A small contrastive audio-text model, trained from scratch.
Model: encoder width 256, text encoder norm layernorm.
Training: soap at rate 0.0029, 6400 steps, batches of 256.
Data: trained on synthesized solo parts of chorales (CocoChorales), 39062 training examples, 41.9 epochs.
Rows from block 8 of the audio encoder, named by matrix and row number. Rows with one number belong to one neuron. Each number is 50 + 12 x the weight over its row's rms, rounded and kept within 0 to 99. All counts start at 0. After the name is the row's rms in percent of the matrix's.
# gate: MLP gate (encoder.blocks.8.mlp.gate.weight, 1024x256), inputs 0-85
# fc1: MLP up (encoder.blocks.8.mlp.fc1.weight, 1024x256), inputs 0-85
# fc2: MLP down (encoder.blocks.8.mlp.fc2.weight, 256x1024, transposed), outputs 0-85
gate.154 100:49 61 61 74 61 40 68 48 61 43 57 40 37 49 77 57 51 59 49 53 61 36 50 31 48 80 52 55 45 52 65 62 61 50 32 40 59 48 63 62 55 38 51 45 63 68 52 45 40 71 41 50 39 21 32 40 37 62 65 59 81 61 49 42 47 36 53 50 36 52 30 22 43 43 59 52 61 61 43 50 50 35 52 70 36 58
gate.156 096:33 52 50 42 32 34 68 28 48 51 50 62 63 34 73 46 46 52 50 55 35 50 53 39 59 34 27 51 76 52 48 61 60 38 41 23 44 38 73 45 58 47 47 40 50 64 54 57 61 60 76 40 45 48 43 60 67 50 62 62 38 41 50 34 33 39 35 66 45 74 51 55 47 30 46 34 53 48 40 39 63 58 55 59 65 43
gate.157 092:44 32 42 42 62 36 60 45 61 49 28 46 54 35 52 47 63 55 39 58 36 73 59 59 50 64 41 43 60 29 46 52 30 64 63 49 44 61 50 51 36 41 64 38 53 58 56 53 41 24 35 72 53 57 36 46 22 47 49 47 70 27 39 43 51 49 56 41 39 58 46 51 72 64 50 52 61 70 70 53 53 34 62 56 40 57
gate.158 104:48 53 44 41 57 39 45 45 59 39 56 39 39 66 44 47 52 77 45 40 70 50 37 55 49 33 46 42 37 45 55 59 37 65 63 58 36 41 36 55 45 57 42 52 46 27 19 54 52 27 42 60 47 60 38 43 44 73 40 40 56 48 54 63 48 52 37 56 29 55 63 46 41 42 55 49 42 48 52 38 55 56 48 42 16 42
gate.159 111:51 37 64 41 46 70 32 50 61 56 38 67 75 39 71 71 36 43 43 52 50 42 50 53 31 42 32 66 66 48 48 42 43 57 54 62 22 53 30 73 31 45 41 46 49 49 68 27 45 40 42 44 50 50 39 46 51 58 41 41 47 53 44 53 52 50 44 30 41 45 23 48 37 47 38 41 72 44 63 49 45 34 55 37 53 26
gate.160 091:71 55 33 31 55 42 46 40 54 48 55 45 46 47 70 49 57 53 54 37 51 35 62 53 49 56 40 44 48 51 51 39 47 28 37 30 40 44 45 63 66 40 66 65 55 44 72 55 60 42 41 34 28 29 49 42 35 46 31 66 55 61 65 39 32 53 20 54 36 64 36 43 47 37 53 38 51 43 29 43 59 47 57 44 29 71
gate.161 089:61 31 62 45 46 47 56 59 44 45 23 37 34 36 65 49 55 41 59 32 62 47 52 51 40 38 58 47 67 35 58 62 56 42 35 56 49 51 54 43 65 62 44 49 54 35 53 29 64 11 48 63 54 59 58 60 52 63 42 32 39 53 42 64 31 58 47 57 52 38 51 55 44 42 57 42 33 73 65 76 65 54 64 59 62 58
gate.162 092:49 20 55 45 42 39 59 44 50 60 40 56 60 41 66 45 56 39 62 51 47 39 51 50 52 66 66 49 50 42 59 57 59 54 57 64 62 41 24 43 40 26 52 42 61 53 57 57 51 49 40 46 42 29 28 53 57 58 35 30 33 52 49 34 90 48 56 41 16 68 37 68 68 58 48 49 27 72 41 47 40 49 64 57 67 63
gate.163 112:47 51 41 59 29 51 26 51 47 58 70 76 42 39 50 46 42 66 46 36 52 47 47 54 44 50 43 36 49 67 35 58 45 53 80 56 27 56 42 55 45 24 64 38 44 30 64 56 37 67 62 69 63 75 25 44 59 33 35 63 45 53 40 50 64 49 46 56 52 52 51 64 51 28 55 42 46 52 53 46 19 45 50 49 69 50
gate.164 100:68 45 64 42 47 34 42 47 50 77 56 49 46 55 55 47 61 74 73 52 52 54 39 39 65 46 41 35 71 39 40 24 55 49 63 56 74 49 64 65 56 52 59 48 65 32 15 43 69 55 58 23 45 54 67 43 56 51 65 37 41 34 70 51 61 61 43 57 54 52 60 34 50 58 59 54 70 67 60 50 43 53 45 53 45 61
gate.165 123:55 51 31 36 34 22 47 57 67 33 54 56 50 48 62 37 43 70 37 57 42 46 58 22 69 48 38 60 55 38 54 59 29 41 74 64 47 59 57 48 56 56 42 41 43 52 30 44 51 59 35 70 41 41 47 59 33 28 70 43 62 29 79 29 75 56 51 51 64 43 60 41 62 66 48 61 41 47 58 24 38 41 38 36 46 48
gate.166 093:61 57 58 60 51 52 63 53 46 38 51 50 65 33 39 26 47 66 39 63 42 30 51 49 42 54 56 41 40 37 35 31 54 26 49 26 68 55 71 17 57 70 57 51 71 60 41 38 26 45 37 53 58 49 27 35 51 37 44 48 61 27 43 41 46 20 43 66 40 48 47 38 50 32 40 58 51 52 57 40 40 41 41 46 35 29
gate.167 087:60 47 49 36 45 58 50 33 68 33 38 49 72 56 34 36 56 36 70 40 43 58 59 60 56 56 44 38 60 40 54 42 52 31 61 66 48 47 47 46 62 37 60 41 64 32 50 50 48 58 58 37 56 45 40 53 40 68 48 40 55 75 45 51 43 62 38 62 37 53 60 77 44 41 57 45 70 49 58 41 51 46 56 35 55 66
gate.168 093:67 41 52 44 43 52 62 64 35 39 60 64 40 52 60 57 68 60 78 48 54 22 59 78 59 66 63 26 46 54 54 72 37 42 65 57 71 36 52 45 34 49 61 59 60 44 42 35 38 58 48 50 52 41 46 48 45 25 51 53 51 51 37 52 57 57 49 43 62 52 28 56 56 41 37 84 41 47 36 53 50 42 39 71 33 67
gate.169 088:76 54 42 54 69 45 59 29 33 36 54 53 67 56 48 47 55 19 19 29 42 52 65 42 70 48 44 42 50 34 40 66 56 50 25 60 53 64 72 49 63 58 33 50 55 55 27 44 36 43 40 53 56 60 31 63 42 58 52 54 44 50 59 69 59 68 56 34 41 65 75 47 47 50 74 69 32 51 30 63 60 44 47 52 65 55
gate.170 096:31 47 50 61 51 51 36 66 59 68 75 46 63 48 57 57 29 60 65 50 46 55 71 42 67 53 50 27 40 54 51 74 40 47 49 42 60 56 46 45 31 39 39 38 62 49 63 46 61 48 53 58 39 61 54 64 39 44 67 44 53 57 42 41 33 28 59 43 54 38 58 34 55 20 50 52 54 52 50 29 53 41 40 32 57 68
gate.171 110:23 69 38 31 55 71 33 76 57 28 53 50 43 55 29 63 59 51 67 41 55 41 47 29 57 42 57 58 92 49 54 74 49 40 53 37 72 64 56 59 45 58 56 78 64 50 40 38 64 61 61 71 67 46 44 63 49 42 45 55 60 67 56 25 50 33 49 54 54 53 53 57 51 31 69 66 39 67 74 53 60 44 63 45 62 49
gate.172 096:31 52 29 52 53 51 36 35 48 40 58 43 37 60 39 50 53 55 57 53 53 42 52 46 56 39 73 39 58 49 55 56 54 65 41 40 32 66 66 33 48 39 68 59 56 55 46 48 47 50 27 53 56 68 16 38 53 60 37 43 64 63 83 72 53 51 53 42 22 79 41 45 44 46 43 38 43 45 56 58 39 68 39 29 52 79
gate.173 086:56 64 47 39 50 67 43 47 53 43 47 47 50 58 63 58 54 46 56 39 73 56 54 62 47 69 56 51 54 58 61 41 39 30 47 49 59 69 65 46 73 43 41 54 36 69 54 43 46 32 54 52 76 45 23 39 51 59 60 20 53 32 33 57 27 61 37 54 58 50 38 55 44 39 70 55 41 47 48 29 49 45 33 47 58 49
gate.174 107:55 63 78 32 23 53 46 60 58 50 48 41 40 57 44 61 57 50 51 43 66 31 39 62 47 29 60 43 65 45 49 47 26 64 51 42 43 48 46 47 39 63 38 62 35 34 75 60 65 60 38 42 47 61 41 42 41 75 50 54 55 61 62 25 86 44 56 64 40 47 52 52 39 46 62 46 64 59 47 50 35 56 64 59 34 20
gate.175 084:47 38 28 46 65 34 52 35 40 39 41 61 62 49 27 37 57 52 57 56 51 53 47 71 46 47 40 40 60 55 18 65 47 59 62 29 29 28 71 43 57 40 61 37 43 45 64 57 23 46 39 42 56 58 48 39 41 59 40 55 50 49 55 47 42 58 48 64 37 47 67 54 54 55 51 78 67 38 71 53 29 35 56 51 62 40
gate.176 090:43 45 63 41 56 66 35 50 37 49 45 44 44 71 44 51 46 51 56 51 50 75 48 50 70 46 59 49 33 67 71 63 50 43 55 54 38 57 54 56 41 33 60 63 31 45 61 29 68 42 57 44 43 45 57 50 46 60 51 30 33 61 37 54 35 52 48 34 37 52 56 65 67 70 33 40 56 48 49 49 43 43 32 39 57 70
gate.177 100:56 35 52 63 51 56 43 41 43 85 36 58 34 63 62 43 38 55 51 43 64 76 74 49 33 48 49 39 68 49 41 55 58 40 69 47 61 53 44 70 59 36 69 54 54 53 46 31 41 68 29 42 36 54 44 74 61 38 45 63 56 41 54 59 40 48 57 53 54 51 25 57 44 49 49 46 40 49 43 55 35 45 35 60 43 38
gate.178 095:68 29 52 26 33 45 41 39 35 55 37 54 30 51 52 49 25 50 57 33 52 50 76 45 41 45 35 23 59 56 36 61 69 60 59 67 69 46 46 54 53 37 35 56 56 55 40 39 38 49 35 53 58 29 40 43 84 55 58 62 52 68 42 44 63 42 45 44 43 57 27 44 39 54 34 64 31 51 47 50 49 50 51 53 70 61
gate.179 097:42 73 68 60 41 62 46 49 54 48 48 56 37 57 70 59 53 55 50 48 74 38 61 65 52 69 48 40 51 38 38 57 65 38 55 55 62 38 51 30 38 52 45 75 44 58 47 49 53 58 39 27 64 69 47 52 54 51 68 66 42 58 50 36 41 78 55 60 39 45 38 58 79 48 65 45 36 63 33 57 50 41 41 33 51 46
gate.180 105:42 44 49 41 58 52 56 39 36 54 38 53 52 70 41 71 64 70 39 65 47 70 50 46 44 46 33 47 54 73 57 43 62 29 65 50 50 33 68 66 58 39 36 63 46 49 71 69 32 43 54 54 55 47 53 34 55 30 41 68 31 42 41 52 37 60 51 54 46 70 25 54 33 52 52 56 41 62 51 63 63 49 51 47 38 47
fc1.154 099:37 47 65 61 69 52 66 58 50 50 47 48 38 54 61 45 59 26 66 19 52 58 47 43 44 36 49 70 60 44 48 45 39 56 52 57 37 56 47 51 39 46 34 46 29 64 61 53 50 52 28 54 31 72 56 40 46 60 27 34 62 39 49 54 53 37 74 46 26 41 35 43 35 40 57 47 55 51 52 52 57 40 43 63 59 53
fc1.156 103:59 34 37 57 58 57 49 56 51 53 65 36 44 54 49 42 55 42 54 40 67 24 50 41 42 55 25 61 44 66 37 46 36 65 67 38 51 53 62 61 48 43 58 55 39 44 53 60 41 38 31 15 50 63 46 53 49 58 39 34 53 66 75 52 46 52 54 68 48 46 50 61 59 42 69 37 83 67 38 46 50 62 51 37 36 44
fc1.157 093:49 61 49 42 54 32 50 60 51 36 50 52 33 50 48 61 59 66 42 25 60 57 51 33 40 62 39 57 38 51 45 37 40 50 55 38 53 42 76 50 32 69 58 58 55 45 38 46 59 35 45 63 62 58 60 37 39 60 28 35 82 60 53 57 57 52 45 65 77 50 29 55 42 56 49 48 43 52 61 57 25 76 61 51 33 48
fc1.158 101:53 47 58 43 50 47 51 55 51 37 46 71 42 61 55 46 35 73 59 62 38 47 50 52 50 43 74 70 46 63 63 53 71 64 50 35 81 57 62 47 63 57 65 24 37 88 36 53 45 45 58 53 56 55 64 63 35 58 73 52 55 50 61 64 42 56 60 58 53 55 63 67 65 59 58 44 39 57 56 68 44 38 42 55 74 45
fc1.159 111:52 38 37 50 44 75 32 48 66 64 55 59 64 41 46 56 30 41 26 69 36 67 33 53 48 74 48 48 77 36 48 55 50 57 59 69 31 60 33 49 44 37 65 46 55 55 76 46 65 56 68 63 49 28 57 51 44 53 42 43 44 23 69 64 36 40 46 24 25 53 28 37 62 50 60 41 67 36 41 64 41 60 55 41 32 47
fc1.160 086:52 59 35 53 48 36 49 50 58 53 56 40 52 65 64 37 39 47 47 49 48 53 39 59 48 44 55 61 52 41 32 73 53 28 29 45 33 36 68 59 41 49 48 51 33 46 57 57 66 53 43 44 45 30 64 51 47 25 48 58 55 52 66 44 35 34 37 57 59 66 44 36 55 38 49 42 63 57 46 38 49 39 54 51 26 49
fc1.161 089:56 34 54 49 50 74 41 48 72 56 69 52 52 38 55 56 59 55 52 37 43 59 17 74 46 67 49 35 32 53 32 73 55 72 50 32 70 35 33 47 48 46 35 62 60 40 63 58 38 33 49 45 73 74 54 55 53 42 47 36 28 77 73 43 63 48 63 45 51 42 46 57 48 75 42 21 57 39 50 51 65 58 32 44 30 61
fc1.162 093:38 31 61 42 38 53 64 43 33 52 59 73 52 32 63 49 52 49 48 41 45 39 29 41 47 49 54 53 71 49 61 42 41 53 50 69 64 54 36 21 45 37 57 33 58 54 52 61 44 59 33 63 37 46 36 32 48 61 39 35 58 43 72 50 56 67 76 50 20 50 42 73 79 56 52 49 37 80 46 30 55 52 69 56 64 60
fc1.163 112:46 63 63 71 52 27 36 58 55 50 53 52 38 38 43 54 40 44 51 58 46 62 44 49 56 37 45 47 40 42 35 46 48 34 43 58 51 51 45 46 69 67 57 40 54 69 30 33 37 51 52 27 40 51 27 43 50 48 43 54 50 73 27 33 47 35 57 28 60 47 44 59 61 47 43 67 44 40 32 60 48 63 67 60 57 43
fc1.164 099:38 68 60 68 53 80 43 52 66 34 31 60 33 38 49 62 37 06 56 39 47 34 52 58 49 36 55 59 28 57 50 61 40 66 62 45 43 43 43 41 54 48 43 70 47 54 62 41 43 47 44 48 52 55 46 60 47 44 70 54 50 44 76 66 71 59 54 55 49 43 47 65 69 52 44 40 52 42 39 48 71 37 56 40 57 26
fc1.165 127:27 55 45 63 46 37 44 55 44 52 31 53 45 59 47 41 48 72 54 46 48 31 56 31 61 49 54 33 51 33 50 49 51 43 50 63 68 61 61 42 57 61 47 61 56 53 40 54 37 46 48 60 81 43 43 54 68 76 58 53 20 11 68 44 54 56 34 72 51 42 47 44 63 36 60 23 58 41 43 52 57 48 52 55 52 34
fc1.166 092:47 44 71 35 47 50 52 45 63 58 56 57 46 39 40 43 60 55 56 46 34 24 42 39 62 62 66 39 36 57 52 51 55 45 40 41 70 31 46 51 61 55 64 37 44 51 48 32 34 83 48 45 60 62 51 43 55 51 42 65 56 77 52 52 45 48 47 69 46 51 32 46 49 57 21 59 54 71 45 70 40 47 62 33 44 52
fc1.167 092:59 35 47 61 63 34 49 47 49 52 49 52 43 50 23 32 49 32 71 48 70 36 43 57 60 74 41 57 38 31 41 47 53 42 38 75 60 42 28 57 56 40 43 51 54 33 56 59 45 69 56 67 52 45 36 58 61 43 65 42 38 46 59 36 73 40 36 45 59 30 58 66 44 43 59 51 40 53 50 58 54 54 54 28 69 45
fc1.168 092:39 52 46 42 61 37 43 57 51 42 25 30 19 56 66 63 53 49 40 50 53 56 57 22 44 32 43 68 47 65 54 27 59 36 49 62 57 48 49 48 57 35 57 58 45 50 53 90 56 53 57 60 67 51 50 50 47 46 60 36 41 49 55 49 58 56 43 33 57 50 49 61 43 53 71 34 63 65 47 29 46 65 44 63 61 39
fc1.169 087:46 52 35 65 52 60 45 40 88 41 44 45 38 20 40 45 56 72 41 46 45 42 49 61 45 40 35 35 36 38 60 44 63 42 40 45 54 36 44 47 58 50 57 63 59 45 41 44 50 48 66 50 41 36 46 47 47 53 57 46 82 44 73 44 38 37 57 75 48 44 66 53 28 71 36 37 55 50 39 40 54 51 50 60 50 61
fc1.170 092:51 29 38 48 13 44 39 33 61 56 44 48 53 52 26 39 62 51 69 29 38 71 57 68 36 34 53 60 41 44 51 44 61 65 69 65 56 37 60 57 35 48 54 53 71 70 54 59 48 57 39 51 53 44 62 48 40 60 43 31 66 54 59 74 39 69 37 64 48 50 56 60 70 49 64 44 61 37 48 53 64 57 37 55 57 51
fc1.171 105:33 57 50 39 62 57 39 61 53 48 64 40 54 47 41 49 52 42 60 47 39 21 62 57 63 38 42 54 62 45 51 73 55 56 45 43 61 65 34 79 42 67 45 83 61 55 53 50 41 63 49 42 47 62 31 69 41 45 33 51 42 50 42 37 60 47 60 47 61 54 52 43 69 31 78 68 40 62 64 52 54 54 47 43 52 27
fc1.172 096:33 58 42 57 45 69 39 50 53 28 42 47 41 49 33 40 62 81 68 66 66 29 44 47 64 36 48 30 67 38 43 37 58 66 22 47 41 63 58 27 32 57 60 56 63 54 50 53 58 47 49 58 56 54 35 44 58 49 41 28 59 57 44 63 38 47 67 55 37 41 57 53 46 44 42 32 57 36 40 64 44 30 45 39 34 45
fc1.173 083:60 70 42 40 20 66 62 42 54 56 49 56 54 29 36 58 66 44 34 51 63 38 46 76 47 69 46 64 59 59 34 46 56 36 48 60 50 58 50 74 48 39 36 51 35 69 61 29 58 42 40 29 52 52 39 44 47 42 42 68 38 41 41 55 52 83 34 65 48 39 36 55 45 49 49 57 37 38 44 33 58 54 61 79 57 60
fc1.174 098:74 54 49 49 67 60 49 68 52 59 62 38 17 60 58 63 71 52 44 51 57 45 48 57 37 42 62 33 42 77 60 56 42 48 67 52 62 31 49 32 48 66 45 48 57 55 51 51 34 48 43 44 61 22 59 60 53 53 71 42 54 61 43 54 28 53 55 56 49 39 72 74 73 57 72 55 39 67 58 42 43 36 59 61 35 43
fc1.175 083:57 38 48 68 47 40 59 35 40 54 62 39 44 24 60 57 23 58 31 44 64 52 51 62 64 49 40 60 49 46 66 27 46 52 66 48 42 56 55 71 51 51 57 43 51 71 54 69 67 62 48 36 62 47 46 35 36 23 50 69 65 38 25 55 56 32 55 42 22 54 74 52 70 44 54 46 43 63 68 52 32 55 87 37 48 57
fc1.176 089:58 29 58 57 57 51 32 63 72 51 45 46 50 44 54 56 41 63 32 66 53 40 35 46 45 55 59 59 47 45 54 36 66 38 63 68 46 45 46 51 50 56 30 32 39 47 31 33 48 57 59 77 43 55 50 38 51 58 47 71 52 62 51 46 25 59 60 44 44 59 44 36 49 63 27 38 57 46 60 43 60 44 39 42 50 53
fc1.177 103:41 60 63 37 54 66 62 51 35 46 57 45 80 36 46 42 49 45 43 57 34 46 52 51 45 40 43 62 37 56 60 71 54 49 38 55 43 50 47 44 41 56 22 58 60 50 44 66 63 40 54 71 69 37 56 28 42 47 49 34 46 66 50 42 49 48 36 39 49 52 69 47 56 38 55 41 51 71 23 45 82 47 54 49 61 55
fc1.178 094:44 22 59 28 31 45 47 49 54 61 37 52 40 51 51 23 58 67 42 41 60 51 43 58 30 36 22 35 52 55 40 58 61 57 51 60 53 34 36 58 46 28 44 45 48 42 53 48 38 35 52 59 35 36 41 48 68 57 54 57 49 51 44 54 57 31 58 35 43 53 34 47 49 47 49 44 35 48 45 49 43 42 50 58 63 44
fc1.179 096:69 47 63 55 46 41 57 30 16 47 46 57 48 75 68 59 54 62 58 50 74 65 48 62 47 48 58 55 42 43 46 54 54 24 45 60 53 64 31 36 32 54 58 54 58 48 40 49 50 70 47 47 59 58 58 54 54 48 56 51 51 58 51 58 44 61 60 45 36 40 56 65 56 41 62 41 31 53 68 56 35 49 43 51 63 42
fc1.180 098:56 56 55 29 38 36 52 45 39 60 41 39 54 62 40 58 52 53 43 62 69 47 54 59 66 70 56 41 54 54 65 65 48 79 53 28 61 38 24 59 31 57 62 52 57 48 50 46 54 51 51 56 54 47 38 40 50 57 53 52 38 49 52 60 48 52 55 62 62 55 67 44 36 50 69 34 71 52 47 45 49 44 38 58 70 37
fc2.154 101:41 34 61 39 68 59 47 58 51 58 49 57 66 63 48 59 52 61 51 45 42 50 31 74 59 48 66 52 82 48 68 41 55 59 57 45 16 24 42 54 47 43 55 44 55 45 49 54 47 66 37 41 41 52 32 43 52 49 30 39 58 39 48 36 54 72 41 58 62 48 50 59 51 59 36 57 71 52 50 46 59 48 46 53 43 58
fc2.156 104:29 41 53 64 50 56 45 47 45 49 44 39 64 61 34 39 51 41 31 35 43 57 48 56 49 60 56 58 52 19 62 32 50 46 49 57 23 48 38 45 48 61 52 32 49 36 53 63 44 52 35 58 52 46 26 42 44 50 35 59 58 30 47 57 40 66 60 39 46 46 45 45 58 54 67 51 50 52 53 35 42 57 44 56 53 50
fc2.157 095:56 75 43 28 49 39 45 64 55 37 43 48 49 63 34 61 42 68 58 56 44 64 49 54 72 40 45 68 67 43 53 64 64 55 22 33 38 57 60 68 44 55 52 72 45 58 52 48 74 44 27 46 74 56 50 52 42 74 52 73 71 47 56 54 62 46 63 42 47 48 47 33 50 25 64 64 52 47 59 59 47 45 43 59 43 52
fc2.158 101:45 61 62 47 45 74 49 41 42 49 43 63 54 56 48 37 61 35 43 43 54 51 40 45 45 59 46 56 73 43 34 30 66 67 53 55 50 38 44 62 65 57 51 50 32 42 68 72 50 27 58 54 56 28 53 37 42 35 57 42 60 46 25 38 07 56 62 56 43 43 55 59 51 42 34 46 62 46 58 53 25 42 35 64 51 32
fc2.159 106:36 37 46 56 38 48 41 36 64 40 46 47 56 44 26 38 32 47 57 39 40 51 62 22 62 60 63 58 39 62 39 51 74 53 64 62 39 50 41 40 42 49 84 51 27 41 67 47 40 47 49 49 26 53 72 53 55 64 33 38 64 43 59 48 26 40 46 39 64 61 38 79 51 59 44 45 31 44 33 59 38 52 51 49 58 45
fc2.160 090:32 54 58 56 47 78 53 46 47 52 53 50 53 48 58 64 56 47 35 62 38 43 56 58 47 74 70 28 52 58 37 61 50 40 54 68 46 58 58 56 51 40 43 43 39 60 43 47 53 34 62 77 42 35 41 33 56 17 54 50 44 47 38 42 48 43 21 33 69 59 55 27 51 43 48 43 61 43 36 46 38 32 39 70 18 42
fc2.161 095:70 57 37 36 22 46 54 56 55 38 50 55 70 35 48 54 44 60 59 41 43 41 55 59 41 53 69 42 60 37 70 51 42 41 51 35 49 46 35 63 38 59 62 62 33 60 41 67 46 38 66 48 65 51 69 58 48 68 60 29 56 36 40 28 73 48 42 40 59 32 33 51 55 49 42 60 51 57 54 51 46 60 61 53 59 64
fc2.162 100:46 46 42 61 71 57 62 47 29 39 62 49 16 34 56 60 48 54 64 46 49 45 41 55 52 53 49 47 60 53 57 35 32 53 61 51 39 51 55 24 44 58 58 56 30 44 41 58 43 50 51 47 56 50 41 65 40 53 62 37 55 71 56 52 50 64 23 36 48 55 55 31 19 66 62 51 53 54 34 62 38 50 66 64 52 67
fc2.163 108:56 53 27 38 48 40 49 31 54 64 50 42 45 59 45 50 69 64 57 65 60 54 39 56 45 62 41 58 35 56 52 53 58 57 36 56 40 57 44 48 79 47 42 39 72 52 52 49 59 60 41 40 56 44 36 85 44 64 46 47 40 47 48 56 48 55 69 51 54 38 50 47 53 42 71 83 62 52 75 41 49 46 37 44 79 45
fc2.164 095:56 57 58 47 48 63 24 47 55 47 48 68 68 67 48 59 42 50 45 55 49 60 63 56 55 50 47 42 53 47 40 53 27 58 70 79 39 53 44 63 55 67 47 41 63 40 49 45 33 73 58 51 32 56 67 52 29 67 55 41 62 08 17 52 52 59 57 35 68 76 39 65 73 39 53 41 56 56 37 34 47 54 41 48 60 53
fc2.165 114:64 52 44 71 63 66 60 49 45 51 49 53 66 59 38 54 52 51 76 25 58 33 47 63 51 31 41 26 54 42 49 46 62 49 51 38 54 79 47 68 42 61 39 61 17 53 45 40 54 39 44 66 52 43 60 72 56 62 28 48 52 25 34 74 35 50 48 71 41 64 29 56 45 57 45 58 50 40 33 63 45 51 54 71 33 49
fc2.166 091:52 58 44 46 36 52 73 41 50 35 52 45 61 44 48 56 50 32 25 48 37 34 40 59 23 74 54 43 54 57 30 42 54 34 49 68 41 41 54 42 61 34 50 41 79 46 41 41 56 44 65 49 49 44 50 51 31 58 63 43 57 51 52 46 36 53 43 39 62 39 32 34 30 61 61 65 74 53 60 34 48 50 38 48 63 42
fc2.167 090:41 75 68 45 60 30 33 49 42 58 43 65 43 69 42 38 43 32 54 59 46 60 57 54 66 46 58 63 49 55 42 49 38 33 43 56 56 74 12 59 41 64 54 73 32 35 68 46 40 21 51 39 47 31 47 48 61 67 38 34 44 51 42 66 58 65 52 42 53 64 51 53 41 60 47 57 52 58 55 67 48 70 55 60 47 48
fc2.168 094:55 42 52 54 58 37 46 41 77 30 52 57 45 46 65 51 68 88 61 45 49 45 73 36 39 67 49 60 48 43 41 56 49 47 50 47 48 70 40 37 49 60 52 55 16 50 54 60 47 57 64 48 41 48 54 57 32 49 15 58 56 50 55 61 33 35 63 51 46 59 43 41 55 32 40 55 63 47 56 19 51 42 59 57 35 45
fc2.169 089:50 28 26 40 50 36 54 64 43 53 28 57 45 34 64 57 44 25 42 22 55 37 67 48 38 44 42 45 62 64 48 40 43 54 33 45 56 39 64 36 31 38 52 52 44 29 42 69 51 28 54 59 64 43 49 58 33 45 21 66 50 48 46 70 58 59 45 43 50 43 48 36 64 50 59 55 70 32 50 48 50 61 45 60 68 48
fc2.170 100:48 49 62 21 46 52 45 57 50 37 59 40 80 28 68 57 39 35 33 71 50 54 59 25 68 58 53 49 36 60 44 42 69 53 81 37 62 49 54 50 51 64 38 46 46 24 46 46 64 52 38 53 38 39 27 57 61 39 41 34 54 70 34 50 51 46 51 39 37 53 32 52 54 35 36 68 34 47 39 50 47 42 55 58 36 38
fc2.171 106:67 39 65 39 66 67 50 54 55 42 39 45 24 50 51 42 42 42 67 51 47 57 47 54 56 43 56 18 63 78 51 52 22 63 56 41 58 47 61 45 55 46 65 80 39 42 60 49 54 53 41 44 31 50 58 64 33 63 49 48 37 59 49 50 42 46 42 74 52 61 48 59 47 66 31 64 25 48 49 50 43 40 40 44 49 54
fc2.172 103:66 56 55 52 25 55 55 52 53 47 56 41 49 43 53 26 70 40 40 47 45 68 49 34 63 39 67 37 83 57 60 52 66 48 49 23 53 59 52 78 44 57 53 47 44 45 31 56 53 72 51 43 55 49 29 73 70 28 65 55 51 39 53 49 49 42 50 63 44 61 14 48 48 54 65 50 62 49 56 43 52 64 47 60 55 48
fc2.173 092:60 37 61 56 50 21 55 25 50 45 13 41 70 67 52 63 47 46 50 42 53 39 54 61 41 64 46 60 43 50 51 53 48 54 66 35 45 46 39 38 34 50 57 47 55 80 61 39 61 59 50 53 45 73 26 46 35 32 54 34 51 45 45 42 46 55 40 55 51 59 27 68 51 47 48 42 42 57 65 45 46 42 27 26 26 58
fc2.174 102:33 45 64 60 49 65 68 64 48 59 29 38 42 49 76 59 48 44 41 51 68 64 37 30 30 46 53 62 54 39 56 59 71 39 42 51 42 45 71 19 54 59 56 57 59 66 68 45 48 52 45 41 30 34 53 49 53 52 50 44 44 72 61 53 48 49 38 43 66 34 68 22 31 44 40 49 67 38 29 59 38 43 50 34 42 37
fc2.175 098:48 51 73 42 42 49 34 30 64 69 46 36 51 46 44 41 45 50 57 47 36 28 58 43 52 44 33 60 48 40 52 43 21 58 58 55 55 46 40 41 47 43 58 50 72 72 38 74 57 79 50 47 31 41 48 35 62 51 50 44 65 48 54 69 42 57 65 42 60 47 62 55 47 66 55 51 38 21 47 51 26 56 54 51 49 58
fc2.176 092:37 24 54 60 72 55 44 44 54 55 37 57 47 61 46 49 49 51 58 65 46 40 55 63 67 65 22 50 46 44 56 55 63 65 34 29 49 36 43 44 50 58 54 66 63 60 44 53 47 31 53 44 53 44 45 49 58 45 53 30 43 40 61 56 62 52 49 43 41 44 52 58 65 60 52 41 80 48 59 42 59 51 55 52 57 54
fc2.177 101:34 34 61 45 50 43 40 66 34 58 57 53 56 49 37 46 45 53 59 44 31 35 42 20 47 54 66 45 50 32 28 62 58 51 72 45 73 65 46 43 65 50 61 57 55 45 73 66 41 62 47 64 63 61 66 32 68 32 53 73 34 37 57 38 39 55 51 87 26 34 23 33 52 72 55 31 58 40 57 69 55 57 66 48 33 68
fc2.178 110:61 57 54 21 39 56 61 34 36 59 55 64 66 77 53 45 61 55 44 39 39 58 51 60 49 49 47 54 48 46 60 64 66 54 44 31 43 34 38 47 57 42 64 54 61 45 62 49 49 37 51 30 77 72 57 78 66 34 65 31 50 48 54 50 63 48 58 37 41 59 60 65 60 66 39 30 38 61 40 61 48 48 43 40 82 58
fc2.179 094:57 78 47 52 39 50 50 31 52 68 58 40 69 38 52 52 75 63 53 60 50 35 65 26 56 41 59 42 60 44 35 61 47 36 62 55 34 54 69 48 51 49 54 62 57 59 69 27 67 54 52 41 60 55 64 65 44 54 55 70 49 53 48 48 36 28 21 44 53 62 60 48 40 60 35 47 59 56 29 67 59 40 85 71 60 54
fc2.180 098:60 59 51 46 72 44 55 53 46 48 26 53 44 50 50 33 42 34 61 26 49 39 37 74 41 64 45 54 35 55 86 35 52 48 82 36 39 50 52 41 51 52 45 49 43 49 54 45 20 28 50 60 78 52 52 43 65 44 57 52 53 49 49 53 32 40 63 60 45 37 52 28 47 76 67 52 45 43 39 64 56 37 47 40 52 47